{"vocab_size": 5132, "text_encoder_head_dim": 64, "text_encoder_parallel_block": false, "lr": 0.028, "nesterov": true}
Rows from block 3 of the text encoder of a small contrastive audio-text model, named by matrix and row number. Rows with one number belong to one neuron. Each number is 128 + 32 x the weight over its row's rms, rounded and kept within 0 to 255. All counts start at 0. Numbers have three digits each.
Before each neuron's rows are labels from the 100 texts, of 14848, where the neuron reaches its highest value: "fires on" is the input token at the peak. Only what is clearly more common there than usual is listed. The data: short read English sentences (LibriTTS-R). In brackets: how many of the 100, against the usual share in percent.
# fc1: MLP up (text_encoder.blocks.3.mlp.fc1.weight, 960x320), inputs 107-213
# fc2: MLP down (text_encoder.blocks.3.mlp.fc2.weight, 320x960, transposed), outputs 107-213

fires on: "then" (16 vs 0.3); "them" (8 vs 0.2); "think" (7 vs 0.2); "to" (7 vs 1.8)
fc1.296:143097189118104106146096125115160171118162069081107162145125180221110104134126205107147123170141092142071118141061168133173128153137125148141131116150140188131138133118119119109149083176091191124163059108132110094110144113113151183122086143185206151079110200184121174151078133128100118087149141066053120147105123088104126
fc2.296:122094068095100147135107109154170116104185165078094165067148102112081111134128107172133128059079103188137133018094103149101136118130110125169069132135122131063093118089135179124084134113136167163089148165125185194129088128123108154107165115127123135167134176151103178107126154132124108149137129153191133144102126126105216

fires on: "had" (24 vs 0.4); "haven't" (14 vs 0); "however" (9 vs 0)
fc1.157:111133170114153118106111156159131118134066101122146119116119127160151156081114182083097043126161158094134140170090165105105124138103156135129129157115169083169128141183107067183107193129104118127125140127095115069104111130128132154090204159114112154171141151155126125131172123116107095098065132193129130137113134150088109
fc2.157:125130144188178099057251083110148138096136170068115124140085156157172136101115139071109108096098125114122067076131101111209150154166058166182121166092129132125054100141143150156113148075090121136144100123108102097126128078145110120101099158121088133113163108154148215128101150113107150121138089132128141120171122133085095

fires on: "<end>" (36 vs 11.4); "a" (28 vs 1.5); "certainly" (9 vs 0); "listen" (7 vs 0)
fc1.418:128131167107080095099131154110119134136197076136053131113123113162065129112126132182148151132096156114140089156097099102111117135116120108085185138125085138150135167100144128126107132188106155129171106117109171141050120143240177130110126143129157124152136113116083036185149125176160137129186164096161110161117030149130127
fc2.418:078178109088187137131159100089104148095185187122155102140130107095135165171052170104092114050166135143089102127118107188187135091112092141163128088126121153120077175119072154121085097107082182081104137231165162156112163120112171151077140124185144064116186139080106145160181113109134117103171158151070076147129148159156113

fires on: "<end>" (38 vs 11.4); "what" (7 vs 0.6)
fc1.41:136182153109141133077130146099154115118152137128149174100148148164148144089171137066129158102176169148129138196201129162136131116066122073106155093143111132198095103133103107127085150153176114181099078105106088095124155114066147084098169103097134132099134135164054115143146131127129132111149104066118101144083203141128096
fc2.41:192131101138072167097136126127090108105125168152068088102072123160172123150122066157128109096119134102112162104103106145135172116092130094162077118122147153136149117133136137074145100142100066125149171082131098163128090167142081167090125091107127088192051151162135156162150101154093103159200155112183158152160133143155165

fires on: "so" (16 vs 0.3); "now" (13 vs 0.3); "say" (9 vs 0.2); "them" (8 vs 0.2)
fc1.557:132096137121059129119127166154146137148136211134108191140147131129084180144196111226142121133133154132112178128083160105160157100160181148132112122156080162134176158123104113137047154113104080112199131109183148071112105109108091082093134067138185075134115127148154128179101138128068059135100066126085074165058139122151122
fc2.557:086134139148115126154140129195177105065143143145150119057156115076117118100117100203095169087123095125106096104060087155146108157000152129153143111140123173164086097160157099147147072122113078121162139136076148110113100135110127081124174115128091113123123167118099163127206117118154085113141160140137109158158168123166112

fires on: "so" (27 vs 0.3); "last" (17 vs 0.1); "saw" (14 vs 0.1); "not" (9 vs 0.7)
fc1.115:110121131141141092128201199145069149088123170131148205071131112131139142067166145136135092069125143153136160102166095116134142150168171126092148153149141142220188190156129101117168165125143069169103096129107119076148134121054155172146130113078068098100158112102130123128123139093142151159130101138122121074125069113103153
fc2.115:085117114073068075148058083099116110137127134174105058106132088107110120147142092159134159208177141105116055118136127113113179106133129153195144097158131067084094069059109077113099081117150119160092177151106119155106117182090124142185056089129179178180173134147146086214110090105133104132078188217098113187100166115182132

fires on: "had" (15 vs 0.4); "can't" (11 vs 0.1); "head" (10 vs 0.1); "perhaps" (9 vs 0.1)
fc1.109:137141108105120150144091136152164136083169074153091126173128059187135099138110165088153158181133082100140086158161086123119129106171102185085119143120113085172152139115169090171072141076117118079124137119079118117139162135153138132119102106200136088135136077145133107135190143123115125135068142068077125147139114160149162
fc2.109:090137150105100206081119163147120184138086125153131099073109080184167126134100085132107148139141135101170192116116123087101129136085156143194115088129047143088086134136099117171161118079059144113113142101144102145102097122126134053166131129145117072109137111144150118129177186111102124147097103170141063125143136146149115

fires on: "then" (35 vs 0.3); "men" (11 vs 0.1); "name" (10 vs 0.1)
fc1.403:044128151096131092112169124148150092137121150108146142123134170151155142129106153155111129114172129128097136139065046124115175105121099185130104089102114151139173115051151065117123165132101146128150122087159146140102079131119140124118145083200135156075111076119117074149144109107121095118120137080119077111150164144174159
fc2.403:110175093143121149153108057153104124163141119118090100110183057142105131128105124125120119126176129155083108105146108107148104114132149119131120095095189117123131078188148188113097119080180119139127191118105192076098149123128138105134114125154096095125118098152095150164080167096173092140203097130184086164120193149095109

fires on: "<end>" (98 vs 11.4)
fc1.542:079163148146173074148100129157086142102126094151070101171133110119126141166135126120170044144150185168100128152086118119145149133138125153120175145160085180121133058153142139167148228102129105139105137115109100177128142131143117098086162061121132120126107164103133123121109161128168133136179092102095155154143156137190115
fc2.542:101175140082117147110152141109166083145157145095049130105136133145114125125098162093077188157089121081126128137127154133149172171094090091134139146131179108120101103123086112175094105153141131142132102075128101113118146148101098062154159104118208150129140157133127173075098091156079144151102116146130163107105107150197135

fires on: "him" (51 vs 0.5); "thing" (27 vs 0.1)
fc1.734:114142199183102140126142133168123085113091074187189146088130122148084146129194188130157080122171120197144142126137120145151109116130137169109137050099128104192080145072190080132138121119091088063125153104125068108142168103127119089115097107121147148087087098100150131218126192149116136129120096104083086038146153188159121
fc2.734:125104091162142113146121156185091042129148107160139118107137122059094103077148133184101156183115134147142098158140149148179195118138167133123121180094129143085112101160141101141163134123162170175130111122161113055159133119114137064103120168148143171089053163109153141110115145148159076133150103062166078096111112131069112

fires on: "don't" (40 vs 0.3); "went" (19 vs 0.1)
fc1.574:141132096134150163140140168168108127125145116108114098101098114155156131101107136114109099089135162121141113051127102164127111173060111160121134147131079173146154129153149110198093138117143096139053142093133117144103164148125147147171115109156154175128101082119152154108111090136159156148156079135119155095146155127205142
fc2.574:096153071132109188139069123149114088140065096080081124096122194140089136162119161128149147127173101156081222087137115111125120117077161072100068150189108103127126121170121088130102127127131153149084156083174133091112106139092133126145110139143138092196125110159116107188175151130166102153107132151157132140072181162135166

fires on: "in" (27 vs 0.8); "he" (17 vs 1.3)
fc1.117:089106094137085152110159117107125098102125121170133090153124107106094141052172139114094140164122087108099149184167106103179137148091134138124156123133037208145126139176146117097100157094117154097094144163150114168142110139089110112093120133112176140156093120128139133111042081061105134155177112130149120139163138133146112
fc2.117:152093165123121087153120140118137112151111143182089123117113086149103098133082140099132127119201164133182178120116115149093179101110103121149096087158134149177051125140061076122102103127144140114129224058103116202112117156129101131160115157118137101161133194159066137121176080153134135166124107089057108077079093132083072

fires on: "in" (45 vs 0.8); "him" (22 vs 0.5); "and" (15 vs 1.2)
fc1.101:113047135168123131121077111109164127075065125125091143180096168134139098141122192132144142098078134122182148169154109143140152109116136137185151150117123177156068094102165077144106179082169092149156132142134129120104125090114097106120066129116111105152085104170111123093154102116116073129112146141121137159089111136100106
fc2.101:138138128093090140171125143105125183159112100132107098141118137083148105169110175153115152119102119132123118135169116126142142089164164148137153103140155098176097131115130141104089144120135092124102129091062182155075127079202136122082148198154189113084131171082106138158091101221103141055142119094116101149093195200150129

fires on: "then" (38 vs 0.3); "don't" (13 vs 0.3)
fc1.365:158128159132092111141173127123112130111141125156140107114120136143094066209170106141103140140124075097123096150161134123101166155144115179115137127179150147139122159104185116118183117150123124138113180105130107135196124203169123150070121097182151054142152211114116122126098119111096148154078109086111148128162139133124164
fc2.365:122153150112089150039127106156155111118160184092145156087147102093086159075126200107157089129095119104119136075118152092090107167168145103147115139125136110149181095056104056135105096125153154120140109130147100107155099170132137149160131209153179149156138163173046197060130141103066151146118130111183186134145118102119061

fires on: "you" (37 vs 1.8); "no" (12 vs 0.4); "used" (8 vs 0); "now" (8 vs 0.3)
fc1.237:113112178149112183132126108137158159097157146164152139091159088123159117139137114121197127173146080104102102164105108094166112144131089149071125192134143126136084105073140127158115180126174116139115160178121194132155082130127183213191139139079120161178153066116096107159109186126182095140122106133145122102129140106118128
fc2.237:154136125121091139083098138094173139182097204139160153115103129132159146051123156134169146154079104128144107121100086152090144191109092112139110144117105128078087168154065119085163124108143027199095109161177136138126138117119093123139176172126166115099135150138081098129100089136131143181086154138092080116084153116158117

fires on: "you" (33 vs 1.8); "know" (13 vs 0.3); "more" (7 vs 0.1)
fc1.501:134145104109127153139145155095172116108088103153160124092145100123114114145208138141133137200033136114154139112167150121157169137188121142160162104207118138139112143172111138110097180095139088134139101086146129161064113131088079118103101158148154052130147135121116125147128147161079148130096176121115104122131103084151104
fc2.501:160157090158105144136149117141132152126120108120152117070189087116129147156181125106113073132139143152129091104110125122186100116103129121150122051143148105141086172070132193097089112145133121183099095093155118127138147139104116101113117097166125123143136198163081168144181055147108165099104161113187115146072104130125149

fires on: "then" (16 vs 0.3); "there" (16 vs 0.3); "those" (11 vs 0)
fc1.485:133149101141160121066165098166140062125176190132154096111058153087096103130164128112139129168205082182154051119168132122110191103101073135123129143109147136102182135119203073110119167140127153208101168096148176131107127155155147151106163135160120158121142144169099156134138136134104143122140124138114116119124117122162133
fc2.485:110094134155133164133090115140111204172161134117148094098149126078154108119079171128106143126086133116145132148166146181110088159108134074199128182167133086169088173160148135191098156143138100176183113124139095128091116128110110099104090133144138113134142175140167128117110107132201151171158118147143116105069157087149106

fires on: "in" (84 vs 0.8)
fc1.126:116112104152124148084138144082064190113094078106101107124130126113129105134123084135135158105134128150153130125235173173099094128136174123083168136119137139116078091168124163142131138125107100138092164158139139112095087130091152141094198097114105102118078178107130101138146095156115110139108141162119077053062137114107093
fc2.126:125130179104130084102161128131129107134100186129112066132118128142141084164126202117144150131140123138179085141076143150111153130137118098143052085147147140133096143142147142088097169090123121120215100116101070155130132159112192152139147144160163079130174093174145146140130120116071115079109136090135164128193068149129117

fires on: "he" (77 vs 1.3)
fc1.231:128171183084162152119085104132121109125134161141116139112156094175130095058134115125165151206146141086099109165179170165168097073131128148104115108079123091102126108120143135113105099110103117179130110137186169134170162195157142095111079189158148138113147164159069147034131057157126115093171069136102126146128098164176129
fc2.231:125152137147090136098165129120160169092131103160108148115113120111107169061202159107146118091068092144079157155125156165142156125055144196107093131141113129150145121121046068129124117133133149087073173142163080154132116112102140171189111181135136081106103134125191140126123088119115166157156173173137106071144128111090143

fires on: "him" (42 vs 0.5); "here" (15 vs 0.2)
fc1.636:088111166180071097115120115149120095104128123084156056188054135161106134098177160140142098132159115095122147161174095122123097109172110186107129151155119119124129114111189073132139130140093141157181070116148137072092127118152160079128117120040164137154138097160089127164132119170066124158171131110132071148137142052092100
fc2.636:155104074123153141117142129141169127095124176128132130161139079105138127166090120194106149072174154145111119097099093110124100083146097127091207100147145061116158049086128230078118186156151158128102079121107123096095185095139152068077117106138141124110185047103072173110127104159165101133136128110152103090180081128096121

fires on: "you" (51 vs 1.8); "that's" (14 vs 0.1); "the" (7 vs 3.3)
fc1.620:135165154140113149206143115120137166140138116136144136158158087126160121094093115133117143117132138188138138154142108135156143123135086150123133140091080126181208181113202146119097113104152116199110175138133144167068182159194093103110113091136111168151099113125125116134107198211089104131096117134138117136113050147157146
fc2.620:106114115110102136137090093096148065157119093141107126142056092118111105172133129102134214128130100147113141181176113085131157095114147163125071125099183122135168127210095082174169105139077127095141159134152085142205124138121174117112148138154136184082123125157132102134183093049132101099104125156092130091092202113081110

fires on: "they" (66 vs 0.4); "thing" (16 vs 0.1); "think" (8 vs 0.2); "day" (7 vs 0.1)
fc1.458:155106126187143115147041143217114122142120117138156168129131157142170077127144119156065156079086118181125128146122088067147102109152141139142159053139139123102146165146111100161148100106113145075164116125099107158125141166136141083154115114147064145144101130151138154181109133165086128120150152068099110125172157105098128
fc2.458:127112079099107134107186115142125153101156122083104140124143095130143101100122156119112142113124125149128141096085148086166124173136097145094130151170122095068114152108129072113206142153169130147124085128129163141062110111200185162123111168094176049124093190170171068159117146155109102138112143139121175098163147161130136

fires on: "him" (14 vs 0.5); "here" (14 vs 0.2); "to" (7 vs 1.8)
fc1.629:098091091142067141191164191189058124103151135135147076108117157107122124103173090186141097116143089134124108188155164086183095102163122140142115120106152138157143145102116120130126126149124137144091084100170110150122146143125154046078083140117113190161099122100059145153131152129110134215121166117149113097146184137072100
fc2.629:175073122180184128167096218146180109126128107118103162115121105074170097144064099157110116097111160098088112141098134151102119115142107171178121194155142123115119103165095053130151175138169139116096168125126102155068130112130180167169182071103150069163118131125111074182164147117089129137122160143162107082111140125112186

fires on: "in" (44 vs 0.8); "it" (24 vs 1.5); "eight" (7 vs 0)
fc1.469:110169152128095069138135118123130119204135151142093078124183134129110174110138159167174141087132165125153122122146151129086098088110194124155059115173124176138134134187132079108149144140133105157104109110149091099089205152174154137128121095185128095148099078128184111152035104123106072156147169095128096118081097139156037
fc2.469:155079095116062146088142101103177224099073177173106093149134149171129132163097134216121111112107158063201085112187155142106119093071134101090154114137042090082153132114132122127135146127163148137099190072131102110169084129146134128131102109090110134127070172124118133079096096124142106142155125113109160131131197108128207

fires on: "then" (37 vs 0.3); "come" (11 vs 0.2)
fc1.532:131163133157095083099130128154142138156151119178141080132091109078129093089177176121117105103121184083157092135175181129159169106205121131097170073145129090145136167116161141104151114163150056101119172153165128160148090202190120163089107128156144139098149185158101147139148079128090092133101040136160102090121189109148122
fc2.532:085100110106051112122089158134170109112128118126139204123122123095125117160124138128134064087092150156132131080132106100162113130179116122092138108130141127121130130165074119188139150134161173119084105131159136116144072074147159167155083154145172134137153197181102181091091165095100126159148117137166149078097127134092099

fires on: "in" (44 vs 0.8); "her" (16 vs 0.5); "here" (13 vs 0.2); "and" (10 vs 1.2)
fc1.724:083180159170086144104180140192144100151092115159163159162152058135117183168140149149106127140058152064143128114140222165168110136083134138160138157149152153134096150109105136095175156152094076212121129059087107151150126110052081155083105162164118147113166169083085062146075136116074137148143113192133098088132148089164122
fc2.724:172152113099084161074175085087154160135118069133059160120090091114102109106088185136129122118149105183107148134123087101139131084138165127122133097149146143100092088146074155118137185065162154183120136158138150191163168082120107112146191149115087150149101143129135138189135131138111115177140110092144105184102165081118119

fires on: "i" (78 vs 2.4); "but" (19 vs 0.6)
fc1.702:135164163143122125106138123061059111092147124097165157167101177142081176133129094164109122103142106120157120171152110115134113149126103147153178118130136088103090126167171205141146148143149157104098152133121125081123115042233107158085104120161083134157171123144165116113171150151073132134166153150140201158161115102110158
fc2.702:099188185108103112128168088143128171145134128095131147115162126223123204094115101136136118180086124189098088127119165164142090133124132120110160151065098120145183120138097129147148090131092071111121150144135072116162144142076121113142171142136093136142101121131074161122129155158143190143157141048086123115109100146023110

fires on: "<end>" (30 vs 11.4); "not" (15 vs 0.7); "let" (13 vs 0.1)
fc1.561:113149136072135072155127124125128158126175142119090160179101127126117121156125129110107106180071116075162096160167186159142184178169128152134106161184165114144107134158061131147115120189157142096108082114104149113123170141191137141076101081098142128108161141104134117163122197141101149142143132115145155197152138091093130
fc2.561:141135118078141098106115135100132166107153127131079086171122141170090154131066091118181181103139136095111137088121102170125101126126096093154182085168171129143186127144088099159114092109096165118093183109116163169170160120206130164132124175135153186145124110218080143140143124095152082161127152140086097084183104148095102

fires on: "where" (40 vs 0.1); "will" (10 vs 0.4); "we're" (9 vs 0); "well" (9 vs 0.2)
fc1.8:114146167058181176179110094122109133170153199182169168163116105119153102129122105142158103163132121110085174093156102149091132095193095142104156116139123154149170166136216093141151107181130136121183089125178179146112138125116102138132099172121081124111077122039139137070080163100082115097125124131101088092112120095124093
fc2.8:078097108123149103154172142139202189127149116098122127147065090192174104117077168112137217118090117143198089126152116134164191079128150094146129141128159142111113142115175140140132091123077130063187140181115128124128146061132157116119138119135117125111127165113136116127111128089115126084138123135119204110126082167158131

fires on: "he" (32 vs 1.3); "in" (20 vs 0.8); "hear" (9 vs 0); "hands" (7 vs 0)
fc1.565:159147089127072138138100114103171162094107090118114090175130147143102127126187150105118163180152124113181113176131124094093093046133124145153177098079129175139109200171166134109106122080146078186136160083138108129147073112125168104034083082129141156087080113166110148134114116109121154140148135126122101111164126088115108
fc2.565:099100127137127146136095132172148135121105130115087107120116105107124175122080155109156111123159123162193097125131147091106090178111116096144119133185118115124095167126096076147178095166188156103132174127165116148104128173151099188145149120134168105156096139127106123184096123164112176140155147117125139123091152138131112

fires on: "so" (20 vs 0.3); "will" (20 vs 0.4); "well" (14 vs 0.2); "course" (8 vs 0.1)
fc1.676:129057177147178117158162143108047145067106114139155165153138121086108124144133106185118093089150158133121151117150052131156164117123148158114183077199146094157141109073138118146239136098120168130144107134159132068118090151164091153083151121099158161116143165110133157070120125116158104161073126102090140143071087162177088
fc2.676:183147126091134143117148109123112134145126168142164096136132159144182130125097096104137067148175135150167110125153122132128154164160107125056184107097148111176112102122114146132097110081152113098130123148165137128166086119128083080136108172063121137157127101140098195136109129060053112135096155159122124197086151140136117

fires on: "they" (96 vs 0.4)
fc1.591:201056092156140073075087101140127113187163138176137131077092148122142148080142113057141145150157103159112116110137162121176205155070132105126120073121192124153150166089146108153085153140109114129181099179118120127093128161117158119132113169186096115146125105058111147139064117136169128110112113086133108090140154130166084
fc2.591:076178109146175068143130099141127095195157114133094154113102154119101080087177103164115165129081134134151117177132149101148146129123138138134088030084154060173140114118139140130173147098134132117136078138166178139099158072161126099141105145162111094094077176104119139124123120137113159124099097103158148153136069115135166

fires on: "he" (57 vs 1.3); "you" (15 vs 1.8)
fc1.141:212112141166094159129171103179077117165151100162097129149106125104184120110096119154130123135166121119075107095183168126125112140129173168149116131100156134119150147152218195151174136087149220115125137103083125106149146185137148171157120146145134133118094137131106101163163087157123127115099102096156129139101139134075103
fc2.141:130156130123103170188139126105071177123171128112154151131152112118109099140184181083095102133165102151137146150089139166126127155140179144099148109135108134126174176095157102132150064127073138108129122156198096143126089103096154109149152150134116166086099091153096100115113133065138096147076209117081134134119155124139118

fires on: "<end>" (63 vs 11.4); "of" (18 vs 1.2)
fc1.664:134085102097119114153118176152167088114121123186159199080132115136073113142156190151118103113121136112087150141157179110121147194155105171171161187161124132181127127087129121132134139154143112086161121137111072169128189155124089122065102066105186090104146142143165078161136142166112147086156106135168142208107138085153085
fc2.664:186111124129104147123099107121139097103128166171111125110178096106157120157131102146099086124111160152133095153145156099144147087130127110106152132160100074110141070177116151121122118138138167079099115043110149103162149119121125100136204154181111112154125166157147147098171139150142140103084129126201147118135156126110120

fires on: "don't" (13 vs 0.3); "told" (10 vs 0.1); "tell" (10 vs 0.1)
fc1.15:146125166149138108100158161157132126154102139169134140160118159136126125105124123090143136138090128086163181138129132101085161136111176136136126108144116083123118189092136145126122148147098115146093130177187165082184154160185114134154148099178109112068147114178053133153119135106163129143135114097105138122107167189157130
fc2.15:142180169090067143114134069179093116108107122146180078175174123157113097141114125148179138084112091115096106084140049115116105117149130188161160124135050078193152127129132115155156087095191156112161137113126114198138108165147151128150113088119125132170115142121103155134188115144136099145125124177116173138106103114158143

fires on: "so" (48 vs 0.3); "some" (12 vs 0.1); "saw" (7 vs 0.1)
fc1.356:112116170105084080147097171090141103081144101116131139107123068083142126077147115141154135150094158134133163089112074149077135135124103143172095116124075086171184173138180113174174154117161139151139153121085203163099121088135151110165116125126147139110093182119172094172156140113136145146122115101144130109145128071161145
fc2.356:156101068114145128131104140104119153118078157103162089093091102136140194121125156106074114121168126117146070136123182075126104136112131133122118096122146128113124140141099104156196088120158062144127122102166086148215125157169158068087156112153096130109160167142102154134132124136131122160118140155120084126101115174135095

fires on: "you" (63 vs 1.8); "your" (23 vs 0.3)
fc1.159:159109109158132122168153131099157163096163159123109181124136139092149154131049167069147158166138102141160148107111143074143121136077115149068163074145117149209116141154120097176142155121205111134079098141150153131123098149125138104127086148121179080120078111153129133112094167164124121125134122139115155122128074147106141
fc2.159:158154113110040122176077152074094132107125183107126116102151086086103179069106146159168081147150141109105146077140175182169190162138085173114068150161129123130131172104135095077123112103118099149127117083111062158184131193095117116133135168138084093100151110139107117146159136103128143158180111156151137118135096199115140

fires on: "i" (34 vs 2.4); "a" (21 vs 1.5); "i've" (19 vs 0); "i'd" (7 vs 0)
fc1.398:146191174122097134185155110134121195095155109114143111052144117163059153132112114117125108080082162106160146134117143116159162124142089116112107104145117123054138088144123155168182089201177142118160187100125126049177132104100120137162198128095164157126139057143096128144088090110119147096160177173138116154150185139127101
fc2.398:064136119142073125081107103133161136096132133105065152172137163170110148108157078128073117097184119061101056129156091105191129115115143137091102149175037107117100117173111130175120102102188121088129083116134100101172136173137105087119139189118085139169153094112120138104147098154148118118147141128129105140191158150108182

fires on: "don't" (49 vs 0.3)
fc1.434:126176123128136166131096152160121157133116126168139096153128123153090110162117142023102158171207131176121056082094083147096152103157151074141130135129071111181144168105092151157060091154112180156082103168162117135153108180094115049132126091169135180113107115125146096159153147155178090084156099102155108095089153138149104
fc2.434:117106128132069153105068156147123140177170160102112152090142145169153134094133023181106103089109161167141094066149148104125107145183100132161094164077155106149054094197153144105131115145107110173149150132109141160126135076094135104103101148098176107101146097138085153143145099154124120090064124101115190110106128150164114

fires on: "they" (29 vs 0.4); "we" (25 vs 0.4); "your" (12 vs 0.3); "yourself" (8 vs 0)
fc1.740:095141124155146142143117105169102142185153153104115194131132087161116066139068173147192156186106146080088050151183150110110089141120169127117117100162144128138184135117164091166115117085143100102159054161181061168082147171126115142121075139133097106075114114133121090063174149158085112138133169108141126125133136071104102
fc2.740:121124017148186104137140088150170093134150141121157149158151101146118123153089068070112147091183141102128122101120118116154149111119129133106086108182152117136161123131169112083164141067105120143127159166033110115144149103131115138028210175119117147143167159084129103129067154085122138093125125136150154143188115106041142

fires on: "to" (42 vs 1.8); "do" (22 vs 0.5); "too" (17 vs 0.1)
fc1.374:092178138107155147129091132130126074146174152112143136148114178168068122141134123151118131133149162082128089177152176125096099144127058178105170108171080127096119149146129130144121151116134121088160120143141118188139107081114115142149157060079135136143081100108124163090088150109125090109092082172093088137086127092146117
fc2.374:125122160135135089094034084104185109161145110095123089130111138104168099188180129094068116151076146132147082145115113126164102074101157080170158155152091073137155130097156095110134126130127121207103084160171132119129165131155137133124116155180142064175166147165129103126110154123107197176129119144130093103084154108170202

fires on: "he" (35 vs 1.3); "the" (16 vs 3.3); "in" (10 vs 0.8); "she" (10 vs 0.7)
fc1.295:199048149103100167109173112161123028103159131096102144142143110128148085130132125200124135137150129155156126164177155065117116086129119114168082114120156149088221162098163145174232135142140142157190199151161120161102136143164088084120123104080147157165080160166102084165136137141132137106133106095154139145099090137093113
fc2.295:141161177143126085151152109121135150138103154100101128129145114097126162135183178033174116095147115156129140095141125079108211159111171172098101123090125191165160144110120098136105178120146152088159127164143144137121167157151148110096145168131158169090108189153091142116180106112149108041137153145073137134136147149127127

fires on: "where" (41 vs 0.1); "well" (9 vs 0.2); "one" (8 vs 0.2); "we'll" (7 vs 0)
fc1.301:121082194173116155098186121161159176102082141174173138154103184122096142172118102156097159126141077175054110124164119080139128152151114107151156109122147120090145077157135142162073106105142132142082111106188116135113137124131148137135152124184083109150192138168126104113139085172169167107113171163134152163095118133125065
fc2.301:166064183136167153118167150128105195125116112075072110069062119147194122109118198092116133139118121146101166094180111133048107144185099128059146104182093144164098218125155131095160164102120228159171096160111176093097128127075145143116137125089116136073162138058142144125122155079080138090175115123118095089121160084097121

fires on: "had" (51 vs 0.4); "have" (41 vs 0.5)
fc1.85:123129119110092100102155106081103159198048150126154136108197128096092139099205127157133150127170112103132133110155133123177115097160129154110186130126116116127122138145150100160100149134144133095096156124120128096103131082084144116108236122098143060142118170112193162128134133144099149067080178173106131110109147165125156
fc2.85:095238140152173065135089141159144126095168110076120153081114093142117083153116119102136149116098093133138054126110186127100139095159100155110142129105109130153112114098154133141120142115087132187125100135119101129122137083195141124145062097153122157105110145113156111180127078196116106116136117150116132140148087118156115

fires on: "i" (51 vs 2.4); "my" (39 vs 0.5)
fc1.519:161220167125106160087101128089152092136174124098150167205114120095124105098155124120091136165153033111113157085149145164110176146116103146111179127132101139177128125147187098126097087142102143118118088145141170108069141122155110132114113154145115096131113150165192117095207170142128107124102025139183150136167148113106140
fc2.519:110161115165166114163146176153168149116148146130104180139080095087132101152098108136101196112090150124114115109104132123235169089064154112137163180116125131151160147110093136065112127107092096120123162179126113101076124157113130172063092111139077132193146107188149081098103094135104116045166176087122165143174118128093147

fires on: "where" (58 vs 0.1); "we" (15 vs 0.4); "she" (15 vs 0.7)
fc1.118:164163150137100133173147141195172178115161111164146155107165150091118136135079118097086147121113119143131128182116140104155152100145143112105098078175089127188135189103169139149156121131165130116189096125120142105050162143139076127187122118187148125167100134141111126116092132087100153091097159083144129142099112134119179
fc2.118:113067132084099171135129088125151166145122124101149159116069151140068158114101212088180190160163105132167168162075121134134144145140139077153103174138153104117126156196134111146076094100083111102095139129095144142167124109157133068084130173164181081073175089152150103107132085098129092112103073186132143121140140049107085

fires on: "i" (58 vs 2.4); "she" (13 vs 0.7)
fc1.119:093181155153084161140144157227101178127086136137148147164081168114117083072083127103156123088152121192176169147104131185122078156172134095203107148096143078098131161062120158077166126118168123182124102134121128135065103170167141220060200083114141120146137101130171111140153138106084140107115131057119123152133061174123140
fc2.119:125129178116122118072125151093168117102126134127145091148098163087124097114200098190145152116089127186116086141084158123053163174085121117066103090157110063164093087093133114092123100124107141054198132139136157147125089124098103096160084114104157123136146165164119099174086139145054067115126152151159115147148144074104119

fires on: "you" (22 vs 1.8); "we" (14 vs 0.4); "he" (7 vs 1.3)
fc1.76:161178061148085127113123119105139168109187186085142107155082089177179087140133107170133118107094180111137135134135144108164183144111141142112162177097128128138118125088169144186107110079153117133153160163126110119129096052119152164110113143130152178126252144115166192074166110157167180140131132125159158108121125054091136
fc2.76:133156127124088147068110165175119152116149138153114156111133139121145178135107142151118112081092142159143090135142090132113131099104145088137126138135100159111167167096155142171170179122143134119133131196102075069137123093121152138179142188132160126164120163105178142118124127179130146146121089057096077107138107100138182

fires on: "i" (17 vs 2.4); "want" (13 vs 0.1); "like" (13 vs 0.2); "went" (13 vs 0.1)
fc1.514:145169100191096134117067200140114148147111149109155095139092144176147127117073141142108133125126188058111108168130177113105100136130106118149166145127099094147151160099126099061088130168167120100123134092095152112099182147053141169144202095138129117117074100168121124196148154119111106137088091173114154062073173153119078
fc2.514:155207159097103099089068109156138101123140128122155103132102169194133138112121130162160151149082020131134099143152156124138140164126085131157100149140143079125095097118082132161161073070175148129103142101155110127189112123100073144079132127126150155126090080141037180055126206161144108093125086175099145164128156105121103

fires on: "i" (57 vs 2.4); "said" (7 vs 0.7)
fc1.427:098115091096100125145100156129110156112102164144142096159124118155176085071079069159158104118096117143182185104156159101128074197139118125097137101132111162184089135151118114070150106144151131207099144138146134168076074154086129107140139134088116162197098126161169110129078150133112159158119093165100119135136105117125213
fc2.427:120112130144162098100154106169147149119077091126138080078120144109153112086111163153121176091103118144144141174123089145097170137115113117155055125105131103072050107106155129109092093090198131111114071095133138103188138135115124100138121143099103110103188103131085130204149113141173129102156125151132153149134122103146119

fires on: "where" (46 vs 0.1); "well" (31 vs 0.2)
fc1.625:172117122108114089140125108107104173115140118071144050172139152137102131140178138163135139140129088089163117126096119222189157115140109100146120135113101142091143117117174099134192112144092135142150138147082158099180160118136135173079093138181140115165110081168172085061126212115130102132121101081181178116084126133069178
fc2.625:164095193161117169100176059112110162113144099080136125048116122122146091186120121134063098126116113145173180101131112157085138127114128141151161143103129160084124157155100124112064186152161134130166124106123151172204192168137123103104087144099071146136168133135147122145109131138076071126137140115149140032141119163145133

fires on: "to" (36 vs 1.8); "here" (8 vs 0.2); "you" (8 vs 1.8); "again" (7 vs 0.1)
fc1.204:127123175166043117096127133189171133107127118141098103131123120164153122150128161187136159124051086127154146148187051117181087146122162126158134150158069158117188163173139091144150121147148131120083146101112109141084128091065150074163155110101155125122141102111151161137133129107094093118120154044175068115158119153128132
fc2.204:092147098188135089115129128159130153092086135131076142066161082069124148226074154093180109165166145145103107065062150104095108120094152155146150210085121132103124119147077113135113108136161131137082084100119124110114150149165079135125087114122149152160109100124089168148083143116139081207133224154136136136128180199193140

fires on: "i" (44 vs 2.4); "had" (17 vs 0.4); "how" (11 vs 0.2); "have" (8 vs 0.5)
fc1.326:124137153144143133140160163118143135110148136166101103108095160157123173118114138145135164068141115088108101143169195109118122119159114102096175101082160140193141121181127166097126094169123136107137159047116165090128097155152130104108137132111075151127161112043108115112159078171069195116173132117096140095195184110094184
fc2.326:083166153151141177082157115082083105134167087096182111140156159134113072090132093170140080128120144121111115119191123119147131058045080173197088155119065082173138099157101074085181142114111144185139155134130123149155084144119148105148149108116081169135064109131149106183145173202109088086146155160124171178172125123122051